python train.py --model="contrastive audio-text model" --n_mels=64 --win_length=400 --embed_dim=384 --text_encoder_width=256 --text_encoder_norm="rmsnorm" --batch_size=128 --lr_schedule="cosine"
Rows from block 6 of the audio encoder, named by matrix and row number. Rows with one number belong to one channel. Each number is 128 + 24 x the weight over its row's rms, rounded and kept within 0 to 255. All counts start at 0. Numbers have three digits each. After the name is the row's rms in percent of the matrix's.
# filt: filter width-5 conv, dilation 2 (encoder.blocks.6.filt.weight, 192x192x5), inputs 90-107, a 5 kernel for each
# gate: gate width-5 conv, dilation 2 (encoder.blocks.6.gate.weight, 192x192x5), inputs 90-107, a 5 kernel for each
filt.14 101:123102103107077149128126111124089122166142085128126137128134096124138171145118134124113110136162098119127137106106120135092129099102090120097109161119056139108126132121126118136076127171104134118087165088110162135169128152089184139122144133124094129153145114171134137073
gate.14 101:134079186154093077118047123072126154172174089118126146139083099088111155102141137122158146122145133130116132140125158093189125156128135154132155122137116129161146123141099177119119119133086123114150145110100125115120112112134057129179129160154106148135148123184114118136
filt.15 099:114133097132104118125122126144154127152150145137176162122141133142135132073107129115111105121174108152159116146127123166131043162128135129130153093122077226127117155096125100136140136102102127132128165146143083175145103144102131123163179165150124081024119149114108153111
gate.15 102:130142149138121191135127153129130086075093136129159174150140124192160134103137117130101161129144151135102107090129130133138139110121176122131109133133134120126132144097088117119079149102150148161130114170138150152121113139147140100098150126086066137128139127147173125140
filt.16 100:139108097141093119163125147124117126128169149091106108179153090098099113154065131148148118129114138127130142102132205136120137188144118116144137106160123126106186126144107097112160191166127113150124116085089134139142121115131125140119171171158130131104105108137147099116
gate.16 101:122113156131087102163171121101120114102124120150127126136179148072100122142110108119136143170148127157128107126128130156149168145146158120186130173084148160105127103122121132103181148171196120108089140125139127124088104136162137130098088074167115123140146129096153128141
filt.17 098:139107168121124120064110104118108131153142169131126141129127124134106128134139154135108130081133139127118123132167102131136150118151163134185127106119135135167144157082083115103104147139123061103161136160150115161157136104139174153117147136122139125119089143122176173139
gate.17 099:104145132086141068121112100165108126122143113152141153119150121129174152125097083089155137130127123070113100124118134137094122111126129143118123165118088124117151153187109109107101127110178139127177123115133113109098108144176096134135163146112046083128113139105147147155
filt.18 100:062181168149140128130127106105127151138140115111113126111066106135101128160121138121140121168131173102129090128138098116102120123155121088111107174173125132118175153143123108124130092130126124177118135145102120119137152082130129127118111125125110074138113085118156149135
gate.18 102:142146115103079150127111124132159124116121136142148108120128133122066141120079134169119151125117069128106107094123135179151142112126133137129204104098120134145131066130119083101141177127090151125175160123133079123107164117154110102146136145122164099108119131124122126110
filt.19 105:124105125114119137144173142111110126155131175149132147137118100126117127116148107145105120141129119169092098117155119105088126159117143136104101129138145172127130168127121122179130126149152138098112104121123142091052159161098134153126130126171140150088150141141132111126
gate.19 101:150135137135114111122069125117138148121115124146124159115114128137125129129150082103118162140093131125094107141109076108146104123148092131119149148100122121133129184132150109096093130129098106146120186184136152147107104111120115143123152174173137135147103124132108125113
filt.20 100:135137157122153122155119116139163135126135142122127098116088142157135126144122122125117119111122138120133139130115101090135155095130126149126120168169183165170208083124067141109135141135078032143118152138124112132122120112159146150143124141160144133113125143149147124160
gate.20 101:118144136148147128111084114085167164145118062119128131121127143142128136130138106159080112120162102102117123103124136129136113130183124084125145126158122115129130120088091058083102105132103123102105123137143131157174132148154104095148096152129120140153049106127121146144
filt.21 099:129105163141114133117108120072139100134082121136146133141105125130124101124117125161138119114135122131127124125156116108082108127151132116129117128109105119110125188138145077111151126203132147133140123126134088114117120138130147103141151119092085143131111127132128182134
gate.21 100:131135190122089145085130146173095140115082127092152096128125073157185146145136113095115142086119105094136146149103132130152158102100119131131128169127131192146121134098149106123155083145086156157093111115133134108133132146141113156093121109103129178145076109134109112118
filt.22 101:142109135137137124132106116125152103125122100151159154119115091131111138107123143131148120102147094113088138148105144139138109119118121195159142141113100137149137100082138201099151117104159092129127099137132128103162106130133138129109132122154088142136134100155183138152
gate.22 096:098119134135119087121127112156147118142077055130144107160176112135091149133151103172112134141131094126125128079155144124138100119152076126097157089141155144136121158139163141129138109153171105111181155124147129128169144111160147140137118126136090087146144129113112113121
filt.23 102:111159093107160156105117139138106136136151134105124130176134126116089165153160129128094082139115107136159139123131133173165087127129108150134137121133196120147179113108071121177157140139106094076098107126126165115132142133154092194136135120185112151223134119131182163124
gate.23 104:091089108069112100118084134103091135173162158120143110114134130114062119136198118114136095146118167146105106096129164100122133159141154165101143152143069123149145129133136138163122096145127098064111127118115133149100131141150141146105090138124140055104153160133102132156
filt.24 103:164127090078103121118116128132108111114086131146168122098133098145136134123154139129147087088134175128116131176116132105130124146108135167125144130165123164131114100068143163134132120106163151128170101169113158189123119126082141127109123138109146125149121108134138107121
gate.24 099:151102159121109143130126151139096128121095102150068129142146132164122138173156093111118130124130129159105125110144182097121152097150124133127113097153135105108134153148088132135116186128112126179142128092111104097113128155119126115134127104133116132134131148115110107127
filt.25 101:124133132131144143116086146084128130155178122117121100138097154123149156113122060110149150124115138106109104103135083169096134136104156120103165120117119143123090110131145128165131096133117168114134129127135113133132151138130115154125163139137162121119165140133129113121
gate.25 098:151091133132144133141095059120131104134129137132129105090119084136146130086080074095165176163129176116133116135077148135135134154118107125094115104128110108149147118094074070091103106124149108152114095099055093127133201146107147127180145157083084062141082118088133127101
filt.26 100:114147166115069141119083085121140172117136165110092090093146127121101126139115129077144136162113136152102093133073085113121170117104143129172157157097097137126151110130133115121123137180120121149114104135144085131115132141135135162120107146181129143148152134132135099087
gate.26 101:139123128128142132087081147154128149137132102147136124123134125130129132163140117117132130126114129134129160155117124153074136110185193174084154138135135130125117126139146087115120139128127121135150163105103128126126167127170135138088101146166120180133130087131108131148
filt.27 102:105087087094143168137127141123173118122124139125203164147091114112116177113132129172121180130119122126117109096140130128136141151136130096119111103142070165140121131095111116113112107110110128190098117112122102136169150143137121137182124058103092182127120129133085114126
gate.27 101:102136141149122072117113138134087109146152158168174179118149173125142177127133107139088116167169148122119142097139141096144134175154146127138116137089114131144125165123085140115123101145172089123117204172150145140172116126158137114061112163130109117134138096107096117134
filt.28 102:165117111136141090122125120103156106126078149144124146140104136116109127126116120099107141120124134133165129142134116121130171116115126172164140138116126128117138156063149143182127125141149145136133151113142173103089132146124132106125143118132123159108140158132147151113
gate.28 103:141134113126131108150134114122112116127131119136125130157110085117166147145063120145075149101137087113145103161151122109126132126128148127097104112182144098163171149155166156138124129141083101129155118133153139098171122086118139123156129118133114133146120118120117179168
filt.29 105:067159131106166128139111107200118170124133109132120104136119126156071138112108128131142130131109140117129132117129086143133110141119120118151068161158128143194120120113130114188142153144091132173113144137097105101171123080093093211139089152135129142094156166154142134118
gate.29 097:117143106111071129137127090116099125109134123132130142150105115150112146163097162161123143123084168124138155120169097161165080114142148118134139107098141063139104108112134153118163131170145135109162094113121133149156107156125141182103107113106177125089137120099150171078
filt.30 101:190111178129101124123161137108125158135103137098113106120153127129120129118086137127171130122104145155112113149134169136127148147082127119108165123072091170136073154141194089120124160125123164154138121087091123124136151156110113083134137135072161158122126148118141134114
gate.30 100:098089117110133196117095136126129114117127149123132134148131120080103146144138145149142074148118123132118129123111132153092166109122162048149143108129102134171120148144137134133069159123115161103085104085176187146123129129108106098156113086096113115092127128097114140112
filt.31 098:137145106112107117131144150134128109131132170121122136115111123132116100133150140129098126115165136117121133126165112133165146187146165109145149144134129127154188099074099176123098146081102173127133126090134094132108133113126137151233106133169170143120067110119121136113
gate.31 102:117095123126146113113127138102098127107093181111128101147116172108085149183077131112153143090141147144125162139143118152131136181128175140161120086139157129126125110126149139101096126187129129068094125103130109133084116128115087157109132131133089168123134114140134110113
filt.32 103:135115114085127200157189114158092096133135116200163138127088156207160127048157137123133122149132131114105163118114145131125123130151181132125119133149122131126126096166143122144111120133176157115115141122172109122127131125106133146141112113155138118132124161109126128137
gate.32 101:138128118131126151109118098101100116149161161142104138141126116169163127108143117104126094111137120141104133115113114124151109117167133168108112144163089075121145139134152133131140138135113120126133133146175093147131179114099125147183204140133159146134152128131127096108
filt.33 100:194144144127101081106144152150119139139112098077072108150124132163136158150134126166177143118120132166136113118147162166125115128155060138143096117176092145114127167144095122141132120116135120157118105124084140082124102114135141157161055149107103143117095122143129124133
gate.33 101:143151110137144077119131170134130118122144109099101149124103127103118142141153138111131109130129147113147110158138100133134092104130137112125145121125169168180184138111120061078173096104074088201096132121124158132135149193166155134165138105126105106126187131165111145124
filt.34 102:138122149146152133116157133113091127123113088150110112100091119151115165129156149145140108157086138123160142124094117157128128088114123133136140154133139155121135079172127135138125048117156120129175118119132166149076125108125082127115124125127123135234064134155094104139
gate.34 099:114144052122125122117152138155122129105142155124139108136132191133102144106186099129110132134136139143110068088116122111148130141060118131154116137117118159164136137102095168177104119121147108126153142094173106108135050069114152130164125160094098120163111130125113119150
filt.35 103:174149141127133150141149151133144144131207135106129124126091136110132134142092135138107141122130151152145111081140102102101145117097122123147108108127193099096056069119111174138127105168125127112153174140094087127115117126138127102097164138151169145139142147073089083080
gate.35 105:130160138124119122127133117125102134121097152130154153146089117122124145084113119166142136122112136125134183099086066127128129135086087110173098153108106126107127100096103136108158170142179089134129151125150122112108125143082134161143093128138111122144100127127120117076
filt.36 097:169137119090144073123110136151125161172083122144122109115131188156109134138094153127118053180097114126053125128144119132128083094151168056121146150111155166130171122135138137131117087153111126161163140147143140161154092118091141138128135104110104151143141115111095163128
gate.36 101:151103112123141101126081135132094136129116155171156149124139124089148121071140122107124127118109124156181163135159082134161123125090130125129152087091080147162124055109124115145146114130084164152115135095113083106165156130141127156122099132109142160093106150145125097138
filt.37 103:180123097079127140105106125128121110126136104144135154165131112173128102169132137114099113113115091129172124134118137152135145083115134129182130126127140158135142103136101091102132124076151096164124136127176139122158161094144107128112137103128096114149159131138139152099
gate.37 101:121157138107140131120113129113130125138117130109076133148121123147118130145136083115117172135101086129139130119076173127112131093146124164111137122099127104179167115135107094155108097131127150113147112152079114088121115089148134091133070114133143117153083093112119132148
filt.38 098:122098151139131101136143085105126109135144182148132136054122104124129142116129096129115115135125114064152114152061124106140172129125147146133172164121134122135149144141113076172132169111104127071158104166185147113118135110126139107122094136175145092101166119150159110116
gate.38 100:148145146124177077091107103124105129135120164126076116147176143128124037118126133077114159094126155123094106147143176135129132152170126139179168140132119081126120129156112126148122140131120114108167122105119101112097096130153143132115121102152141094146159154086131114110
filt.39 102:139118131144132136124089141122124135139165137143128128127117120138147143216136151171099123125099091127136133160147117093120149128167138124101116117134164133081111113143171134120159094186119135180184150072120108121114124112114144126159145128117099153129131105114099133122
gate.39 098:128135131162082095116125145128132127063107110129165146131165128117153145134075140130132128114125132117184154139152129113176144139144135129120133143130145123137105143124094161125151115116122134122134129135138136136156160114136110152071117054104110109107180117068129113134
filt.40 100:118123158129150127139113125119141106121131140133119138086096120134122126155128132096112173128169127131079098110120122130107161129124087107135182174152109104134129083142140118138129135128127136169107133132126111113098137127161118112127187153110155130166163134132111093145
gate.40 101:151188155143157120127126152130138116110135108137132115132118154174128149138135114129128125128123132126115119140117070119130129139127091152128109156129079120149134100091101119097106125113114098128064134161132139179134121146124146047097134127140123099088078144135144129123
filt.41 098:120102112170159124121102138132117126139121096122132157122137157093171130124155119101122129157120144122120128127127123151095157159108117123135132134109116146189136129141123099146134094116123123155160128106139124130167134113122128226142103128114124186125109152138055023107
gate.41 102:180116077097166169135142173099144110126128127117150138128107125099107153143130139138123130176103086091155158134129090140095119130122154121128140127130108173174118086049102122128106157127107151149076089120176164162128114077075121164123090067126094099101120128095157121139
filt.42 098:135091127125143165107094107161120198150134131114135150110105130092124160118127151178135075120131104117146074166130109143098163135142105136185106125134099100106115123117076131125128142163112104139147119101082078150144080125129131111162131143105102129154138153132121118130
gate.42 101:121109107123099140142134162153124153124148108180145145134130129128122094108104131116185125127123135136133133125132110164144113109121133087132087154102127141122143139134106128110185141073109142164151121082152165115147115183079126084103133101061138096181119134144106095123
filt.43 101:131117148170132125154114135175137157163125109188108109116180121140132145151079091141070091121127123116176114148133155168127133108148098109116146129116117138133164123106091133121089150108144150140122099118126176119136151113159089126165161121181026154098118099098152093083
gate.43 101:151099149148142128145151114114170090109100093143167125096100160156157127110169157114120156124129127139136119131110113137114118103154138101096107062121112120101123146102163150163170096114167163112154135132119160173123166136101124126123122143098161106200111164125116140141
filt.44 099:147146095109142148131140126115143110135117123120134125199146126115177108130133128120135102116147142118143096109148121169076123149147166132123103109111135110136101115145131194109074109159119135148185155129114136130110126123155123092125118128142126095118119124130107136137
gate.44 098:134122116112105115126129123138123132133129147155143154126137157189158131156119126157118128122144158140105150113136121141160137099123137131073122091121123129086084133151124177137112169103119141145123140126118127144183184136108131112140095166174171112108140133128145096130
filt.45 102:119127098106163081141114151137154125119132135127113129137151144127133161074135129100105097131087130195125089097107107093133147115137144143174140093100138135160126112143162181162151152157163161143107140101122114089161034147142158203129121135119169181163123124141133119106
gate.45 099:118126170135122073142183156158124134121145101125156119123120147130111133164139146126095126128119125113154139138138109208140152123126106124114155126074107120128125132178123138182113108121168138116075118148127129138172137134138146136128084137150143136137099139058104068128
filt.46 102:132098154126127129081096109096102146149138097121154102100143111172102101116113109133127125092182097072154141141123135114138166075180124109066124144107095117133231116123162154141160159141140139104170123126146092138124112086133124091130063139125114136133111119112066138130
gate.46 098:094097104152131132109115147167097169118138121126145117121134164129092082149114126145068121156113133098141127141132134166162103125121145136120094132134118166174139140118105143121110133131161129077134147121133129123130072144120112115069109084161154108107113121135128112105
filt.47 098:107130129118151168102122183057143164110136127116133115128147125145145149095127119115151123135120159174126161125104115104159174119111121137142085104125118147131131123126119127120140148134208168114116102098125123132106039127100082177097134165146089147143117125129117157128
gate.47 103:162127133136082128140124118103084136149128095130083129115105137146095109154127065123134135130143120135160177113137135130128116134112165145138170115132144101142111141158134076132100114143119131110154146118128144111134159124103102130124165152087060120122124123119150129126
filt.48 099:127132108106089158127113137111135105128126145147157172162154114123091129115075137152134161123121163107103152146075150143115129148118122143107099133131162142150167209138126161107072174119146117139131109155135133121171181126113185127109162131098117106111169144110144132150
gate.48 099:106171167103118125102106077140110135125099169127148133103140138102129180119122142123092105123097123100110148150099133103126131152136107143096087150099150127093069118119094137127122131095155131164136172116123110185103132163153173144124175116198093145110098115124108157098
filt.49 099:080108098092106110136115138124160144125132138105137129130095088115133134143105108088174097128055146097127151137108145168123119124097147130158135157115139142099154122100155143112130117120132138102122130083114102123124135154194145135069134162125092082132160086129127123106
gate.49 101:181100102073117115139138173129128132114149078122137138118129176101119128134131174114128102146147120128144126137124121131100135132083105120134135153130136155144120123143139144125128128120138082156129163156116138101095104109137117172187155124131137105112121138119099134115
filt.50 100:142127145107101136109151126104165134111137109174122128182116122147110083095098136135178082102136125163144145091141128152153097100147138071141158101121108147118141152125115128120126113136152158082095103145123087133133141137169153155142103129072168134129114154107107091134
gate.50 099:146159135109127123135139113118077148100103175135142167081116140198137101128138158130123108089090123118112150163154144088080138147163129137162132158151099126137127127179130129157099154115132098120122115168103121148148120095107145134111119176156190149179102121156145085122
filt.51 099:122140097139143151138111097125101095130141148108114107131146112089154161124135125105092145091126090136136124142148139125156128135151158121181101116094154157116172145082079114117127137127067112124127130131157153127167136099153089146109143107163121078119212152137128126091
gate.51 100:124146125122111173144143133111136128099078135181142125153180145120126136167092168143111128130135118142186156125099132123132103120122127121143164128111128127105128112124146134072114123097098116137145070132158128136130097154104140159133079129129102079145096122123139132110
filt.52 098:079152127122123107102076152130193122167155122148160139138135120106073121138100133114136126129162113124109168125122132097131137109140146107150163149124162125128126145120135145145096137168087140128119123107132117136131122085138117068112080165109114194127101155120145121136
gate.52 099:148154138091132128181171092130147154100138139132122149153117140143111185106147129119126140135143176127109153120104190087106156154104099110130134138196143123118113082103132120120146127128166137138119094106128103100137149138130122140104162172109115127103105137148104136133
filt.53 098:138179112108179148154111109105130106116107119120150172147113157151148124119162145156202136108155132132123117090104080088122067126117147120074120133097137131106166172088093108128131090106164157158153142133091150117184114149133115116140177125151147157131207121118115129122
gate.53 098:123162137154106139117132107093179159146121147128120117128147128136130071125108100125122124142115128155129136111147161139124152107128142123112115112058109161132091115170129116106146102099130127057152097110129096103093104124057113132145117118136101119092085125165112174118
filt.54 099:147113158118079108119153103088136153166145149170115124131123117116125129087131111134058122099122139112099147180129148179111155171162196114125124146122106120152126151134157129119081145120111097158111147181135143112136131157130100135106165119210174131118124092107129110127
gate.54 099:125099116121118141145121126171161114120155137125159116114102101094116095108097150131169124118122127111141091148162111148115173126149122135156211101104149113119128109113147128137120124194116115114133145149127069142119179089098188093159157143130121135130155080110169130132
filt.55 098:140150143170142109090117159094195129158153128144128108105133138112093120125153117076131128137124104127119125138144110086117147138149108122134144147135126135118115107170125111107118139163161128117078146139143119158130115133177181162112106162150141173133119127125154092148
gate.55 104:118152118153134092126146163123101091128127160125139171143095166083115131075128142157151170118126131111146154140120135113082118151135124085138159186140124140156168110104084115141099070119148143111121102146107119158161128114111126092111160133160148110182202162124121102113
filt.56 095:095122118063112109141171143138128142138150132098144127103115042167130122118181152137174114132157168148189123097127051120139113148065122118118140124147222136105105104148105127119135182133134113106166151114078129107114130096099110114179165158126161155125081145177136151134
gate.56 099:132175157168120133102094113142122140117130161137146138130156130118117074089123101108131132139142103115105134126147185213177110120118152133122131160125187104146128095120095187188119123142110194137129134047126101129155121119078161128127137123125089147155094127167133148121
filt.57 101:110103138116134148115123128117122135100161142100182135134156122152107139124151119116100130167116150102128138166112167132093130131170143079123121117134092133193170108142108174111137118161123071124087118096103115107120109158178122124107089130149072158155117131129125118122
gate.57 100:137101060129122144086081120130137151153150085153164137109113126094122132092097200147156105131170141134119111102128128154130122122101115130121077080180129111143087128087131162122084133113134154131168131119106126116116124075160122168155127171138121147143126132120118137139
filt.58 102:123126131127168134164106096100114146127118126165124181165125108140138164098127157131143077177108156106122121090103162105122121178128110094097122134134115069161147082117151154160090118167123114136095106153131128074104129128129123090110128171114124141150145127141116112119
gate.58 101:112124145177154144132118147143138130146123119131160112126062125132081103096119124132132113161126130113137128146106150108126137124123075105131144116120116126129147139135117118105197091119132144126200111104123121137132146118122150130103126142060158139077100147090112140136
filt.59 099:146145120141086124139154141126130103117105100165130112124112159184181125104107135140111135090125141084124122103127085167106111108079146163116121107076134127135137113141165139168111107120165142098129112136149142112090130107176175145128134091096137146134091125112135122128
gate.59 105:133100137091052095134122100115135107124145091154128138191156194116098097088117128160125178126165094141151132126164173129118152160111134106160133115124069117143124163137096091149119084099138154124051103132109165135128122137132164190172143096124137099094103143096083120124
filt.60 102:167117135113140098138120112144127122100101134096132118122149102131097128118136122124128164146184137106166164133089149152139140087093146100133158132154090126156156160070134118106133112111091118090122148136124154087105109120094100136115068135156113106104123070144135182113
gate.60 101:117114139136147110131162087166137128087140127165152145114153175130079111150079139100132113080157111131170144102140186136164109153148121152127141116114130143101152152151132148154136133121143089104168117138093119129131113160150092121104177080125119124110134095135136139115
filt.61 099:125161141103138142137138149152188134100118141123101151120108131116174138097128113132156126150119135068112112180129154166148078126126102132125117157178101149134116160109135142080129122100166128122080089112077120148107100101163139169162109159154123147133130139100113130149
gate.61 096:112152083102112138086106116125132131106128150128097151142120112174086097147105193150153150112119144178119140150119146133105146118122147135125123105098112142124097133042128175107111088124114131103125112120092099130124091114112127136113117151109087144115120125147104110159
filt.62 095:080116140131134146124150138160087144095086128143052130127135135093105164131133160134141127130114150121103161160173129109128142127140090163143087140145148104118132104136150147138136164133204166127124099134124143152088043115148163114108118120153163171160168122105116122105
gate.62 101:152129140127121142120107122093083117147096128105141123130096171114154150128099073122168141111128080164135129188119088123111131108109127126149129113071123209097141133205146147108123163159122149127160092112149126109113127108052111093159086112121124150117127130125107140083
filt.63 105:077141122124155139111103107164126122128152146166136123124112128157156112130154180121084146170148136159152166159108105160116126125112140129117095139114166107140130058158126116172134157099166118114147122152137132112134126125148134137089153124128113105137163149159137103128
gate.63 099:127124146079126080143153132114133125189136172112107126151142156109114132186085133120113149149149148150125153097066116141199129135126144124113122118127130155087145150107131095106069149096149128123161144093160153113111133122159139069104078160100126132069117122120129134124
filt.64 099:184136129091141143089137079155103147121140124133093120109104161108124069143089140161139108099067145129134164130171143131112119138139147133141142112119128114148107131125127138138138110137179121121186175137113084148140133140082114092112142157155116112138162123144114098117
gate.64 097:095084131128152136120102118109099128130171125136126110136146103103130110141171137113140102169179131135120107139146149160100116168145138127107132127138127185153137109114144154131119159132089077155107125138130148153139122121135147080079064120130136131132095150184127134120
filt.65 101:122157104177127174085127127106134080121152112136132103091128110117084151120123146145140154146138110114123146144119103165109112128107141076123121132129130142097095113140129130142095101156154108130124135155093124165127125155123104142070079107096139172125110138154126046139
gate.65 100:100165150131136147130071114116121137120157137159152138094129150157148099140137130152105163140092169141117115104113125145092107117126105139118101120119146159117075125098118142120181087165187098118134131139137139132127150162143168125134170124096098111156128158155112119125
filt.66 104:124133063063154144121131117108120090110113142134139173154145135158128097169119135159153111144140116124140137119130155108127128090144144088151165127143105135124143092105074127149159160054128135154141130145133130149160128148114105121132136156155131121150122144130148120103
gate.66 100:123139130119154090093123119149117110170116097145110127128127081083145120100140158113113144118073167156177131131129152131151128130149135128137141103069139140123154149108154139114134121145158134120122136116112106154094128146125126182094114100115148096080123125107111100136
filt.67 100:076141145164103122083110123194116128082124160135148140114133151109166138133142109134126130134095117138136144126105125100151129120109146121150099150129143123123144163138096106155169109106077093136156126192139126132114161147138146116133107104153144137165138105130134125163
gate.67 101:142132116100082105143110140108090108181117128150151145123130142126127127118118091103122136131146133121106139122088125141180159140072103130127112119128094127084181136135147140145102121088103144101135161160137165135109063108145137153123153154173103070105115113116113100127
filt.68 104:162131111184190105082128128117137155080120095099126132113133186169137106129133141137082127129089163129118148158140076139139119118105115077160131132107120151135136099100138117128143118105097100105138131128159148156126147118097105135108127092127118108136156096156119132133
gate.68 101:087137149138147121112122120111121079105124157080105142126115069144147121161165147088139153138114132099110119112117093157117138152162129117128125122104154143131162117127128115128109167129086179153137122158136103095083107132123090100164164097110106092103158129143150147129
filt.69 099:077100083106138108137124105154136137114098139127125152165135197105111148114175141115151124125126144139119139113156126111173130132121111102150075112151139141137163147146086090069142100126126102145112111099097149139138128130148109126089162161119132145128127114119126131071
gate.69 103:113122154136164159116132137119121138148135110131124161136134088123041152156079105070137095139090114134147155122123080160113152147111114105138130124106085108136080113095099176112127097098104106111147137133105134131118116144152129173161151128065114154136121127107127143135
filt.70 099:173133129110175102142194129106119144109139110122133147118090123126128096159151167137127092121103121192124107077119116143127128085107109099124152124120120146143114130132116118172146106186115132111139133119133176137142128089119148114108099127151119125128174132126108109142
gate.70 098:143094135127119091108120123141145128146129128156169178139114149152162157134134166112141112136149132113139189183162090086128144119130105141089138149172155097136129131124149132107144118123091119115171080111159106134127151145108153122138124097130104154108161095125102081089
filt.71 099:131138139157157144141124125109140174155074109097143093127126100111136129190172136105115103058153132127137141121074104135143156098090141119145145122093107125120068162109099138149112138145122127135100131140135147110119161123105149127140140098150181122114105113112102128116
gate.71 096:135101116129160116136132092118146132127104129141144156130152111143088119152115105153123129138125132147140113176137115152124127116193107127150107127135130126143079131116109105191127135134067119082137124146151107112136115141152151088099127141117135112163103111096109108108
filt.72 103:149069122091128145132123125061139109127193158143128145123137141103108128139137141111149120131134097125125167116142183100182121184118045131116129155116103084091108146108154162134103157129129122062165130129115123125109105105144139134118163120142133161082100128132161127150
gate.72 102:128108128156119065121095102147150123125111131119114167127134125121130166100115109126114126116138071140094146160169129120102143107130132129105138095156103167145152171108122122148146125126114135144117195131116154112156094143112088125135110107094061101174133142174151157062
filt.73 101:150112136127075145148149127123124159133129138152138133122131120137120137118141123135121153132144141137124102126149140170128118149145143125114095136119082119120142090184199126110073103108126132148164135084153063140123145145161107159141158143143085121122112117123121128142
gate.73 100:200110145103158079126109089121122106099143122164117140122135156180143099142110135084103100094145154141100123131104117133117124128106112141093084126156185111100131166117153126170169118136160122100189138138145154131112142147124111160106164116110089139143101123098175189140
filt.74 102:175099132130127130157154156137128104085116137149128130142152174106144131149111116139108138086128129151120121113147133140120133131134128146095122135121035140140109091124149090159079118149107121124109155069100159148144131138145172084102138118100121127093103107130125133102
gate.74 103:112185121098071167166154141132138135087101156130137108100119113124103159115149139147136151130150192128095127138115127112129121172158128093132138145136089143166158129160118134111086133134136128135143091108168127133113153137129128120116118165100163175078109140097118203128
filt.75 098:099139129105158149127072130165110149131151127148130136119164108139157133151133132135127110127131130144128123180200170082102128153124133126091121135139079184154117101112129099145090141164125140064076116129128128072138153109120115112113106131119131167164117099127150112161
gate.75 104:135093115094153124109159131126116098132184132143120130117117099146159100162088163111126123105110120147154130086098120124148120105134116111109095103119105100120168098190145116124137137160160107175161100108107095127183153123161148129057143176112138128155120121142116091118
filt.76 098:126086146128122108129110104104119145164157146132185116121102106148119054051178119123178140149127128142122111122126114122135098128113133130141113125119079126106138100123125128117171094127149167143156126123154140143104144115078145136155118147142118153130105153114137118108
gate.76 100:128127168186123123120153130099137116128128137143114161079099134156144142118094116054143108151157141137109103114124082125114140195127120104128116197127132133186134109125179121127135159172140119128163090146144153146125139106079139142139129128143138140117104101172146129097
filt.77 097:110110138113103126162199098116130097134143171117102119149117151155131127123139100080135152163111170147138125111151143127128130084176153110124136124130109170112160121131141120112159125146075144124088096105131208130147161106135103095124102168125129180156153105079086119118
gate.77 095:123149123072134146124149141081115098138128094145131117176092116097081139110156131108103091127131158098110131168176131147112106142071120159139082132146106094124108155125116113132143166110121058128152168110131142131129138126148084125149106144115112109128159126108112107139
filt.78 099:161120109123149140112124117127094145124118142120114157118130153163111096148114124151181155161137108139135097172105140125087132130116103130134180094072109149109159127110123093137168143120174130115178153088137168148147175140122117138145137139115121120171145171129127129123
gate.78 100:123144155147121141128144128106135129167127181152114157103093139130112121100151070151102123112118159133133124127075145187159118126127139124145136110124112114181100187096121099146100193146146174105117172145128143123120131106165147045148155144115096117122135105177158119142
filt.79 104:175155129119132098130115113124116122150126123086127151105139157111117149097104084085133137095096132129113119136110096151166121202120136179127088121109165131156156158117136097095150081091108132130125146145124133119147137176106136132129144132127103123130143149111166152117
gate.79 100:135157148128130132121112157135114139100159117130138127135147119124144122100089093083115113136100085170094123103128132138151099124127170103135143148127103191128148133130111102142137169114068138134144171128128125111126121132143136143140134138132063127101127094097128135108
filt.80 103:102120116136106128174184190157112107112118125137136101138136103139155132144135161128127185152151099143173114132142147146127126100101091098083140134097149106155126082124142121119132171169143052105148131104136069135127137083070134140131135152089106131117075097106123133124
gate.80 102:147136114147134117129138118118170150109116126166167168169147151117167155156125141169117147137140164155138114084144155167117098094105129128089125108112071122148135159056108124095153106154081148126147132134132140095132143094129149137117141132099120107112086135135124111117
filt.81 101:123141106112195134172108114136128116117106116138104104114119178120166149132074103123130119133138129137102105115154142147125127125090185171118111112168130129087106187199142144142040094144137137113143129141122120125100117160205139129142133170125144129135160120115131131109
gate.81 100:071141148146103156088122172155083142099154097171141117124150108110107153105127155169126105152141176079175151143130102142149092113091134163115111116128116124138119129064146157112170141125129124140131105154140095152126147167107112126122121104135166099073108127078076075146
filt.82 101:114146112119147157136125141137175141140130122169137137173136133103081224139126137133128128134125121137163096131170141081172129142083115084172132118137086130128152151121140131150143099135145148133147104116148127112092136173121158204117118148140118175106175095110146180147
gate.82 105:114125167135082127109150114079133121128133133173126118094155104125122068096146141106165103130158126131115130134150133090137158108137154160097143137122151154128071141100155102091100119129125135118146136100140136200119154143109147134143166146131109125135148113143095117114
filt.83 099:141169091111097136122140185129125122112137131121115129125131135100111172142087121146092130141113126138158113109127134108154108095097130127114105139128125131122130120133115151132149118182154099132126083110110142128142165137160124160175129189066138129142137114121111133162
gate.83 102:178154084081135113123135125084119127118168128125123149160158112138141134153058105123119142166122109123131111132147111117121161117111134095140099115136129156082054139117112145131170097169158126142124098100087135125127138139120162161128145150083130111110069111134120134125
filt.84 101:118118199129141106120128147111122134150113105140133138101102116141090073118132119125131098169130152112130164141152183092122135114150140087129139154106117118139142154170176091100133119161090139135095135152097154119123174132129156128155145131166202114135057071099124082109
gate.84 097:112100089154108123110088092118099091138094168145107142121082156124127103119144135091134120095122137103132099138096109120153148079088090152139161156126144152141097134114139140134123082062124152071128139149134142117124178150118203126127195134116093079110075142144134109132
filt.85 101:154088133084102156103140134137143155119184140098157137137159148109132096126135105168144129096130117114152128154123129114157195096138105093102143118133137140130104108096146092136093129197093138155146134128119111132094099090134164128128103120129162108126154113158151146116
gate.85 102:135063115127150121127134136169139171071098137082167141104124082112173084116138115134131126142122151126131152116103163122139143112149153123069101133084176084064057110140096125142156135115150142141157137099122076078114158157109110110164172122159067124094161109095105112116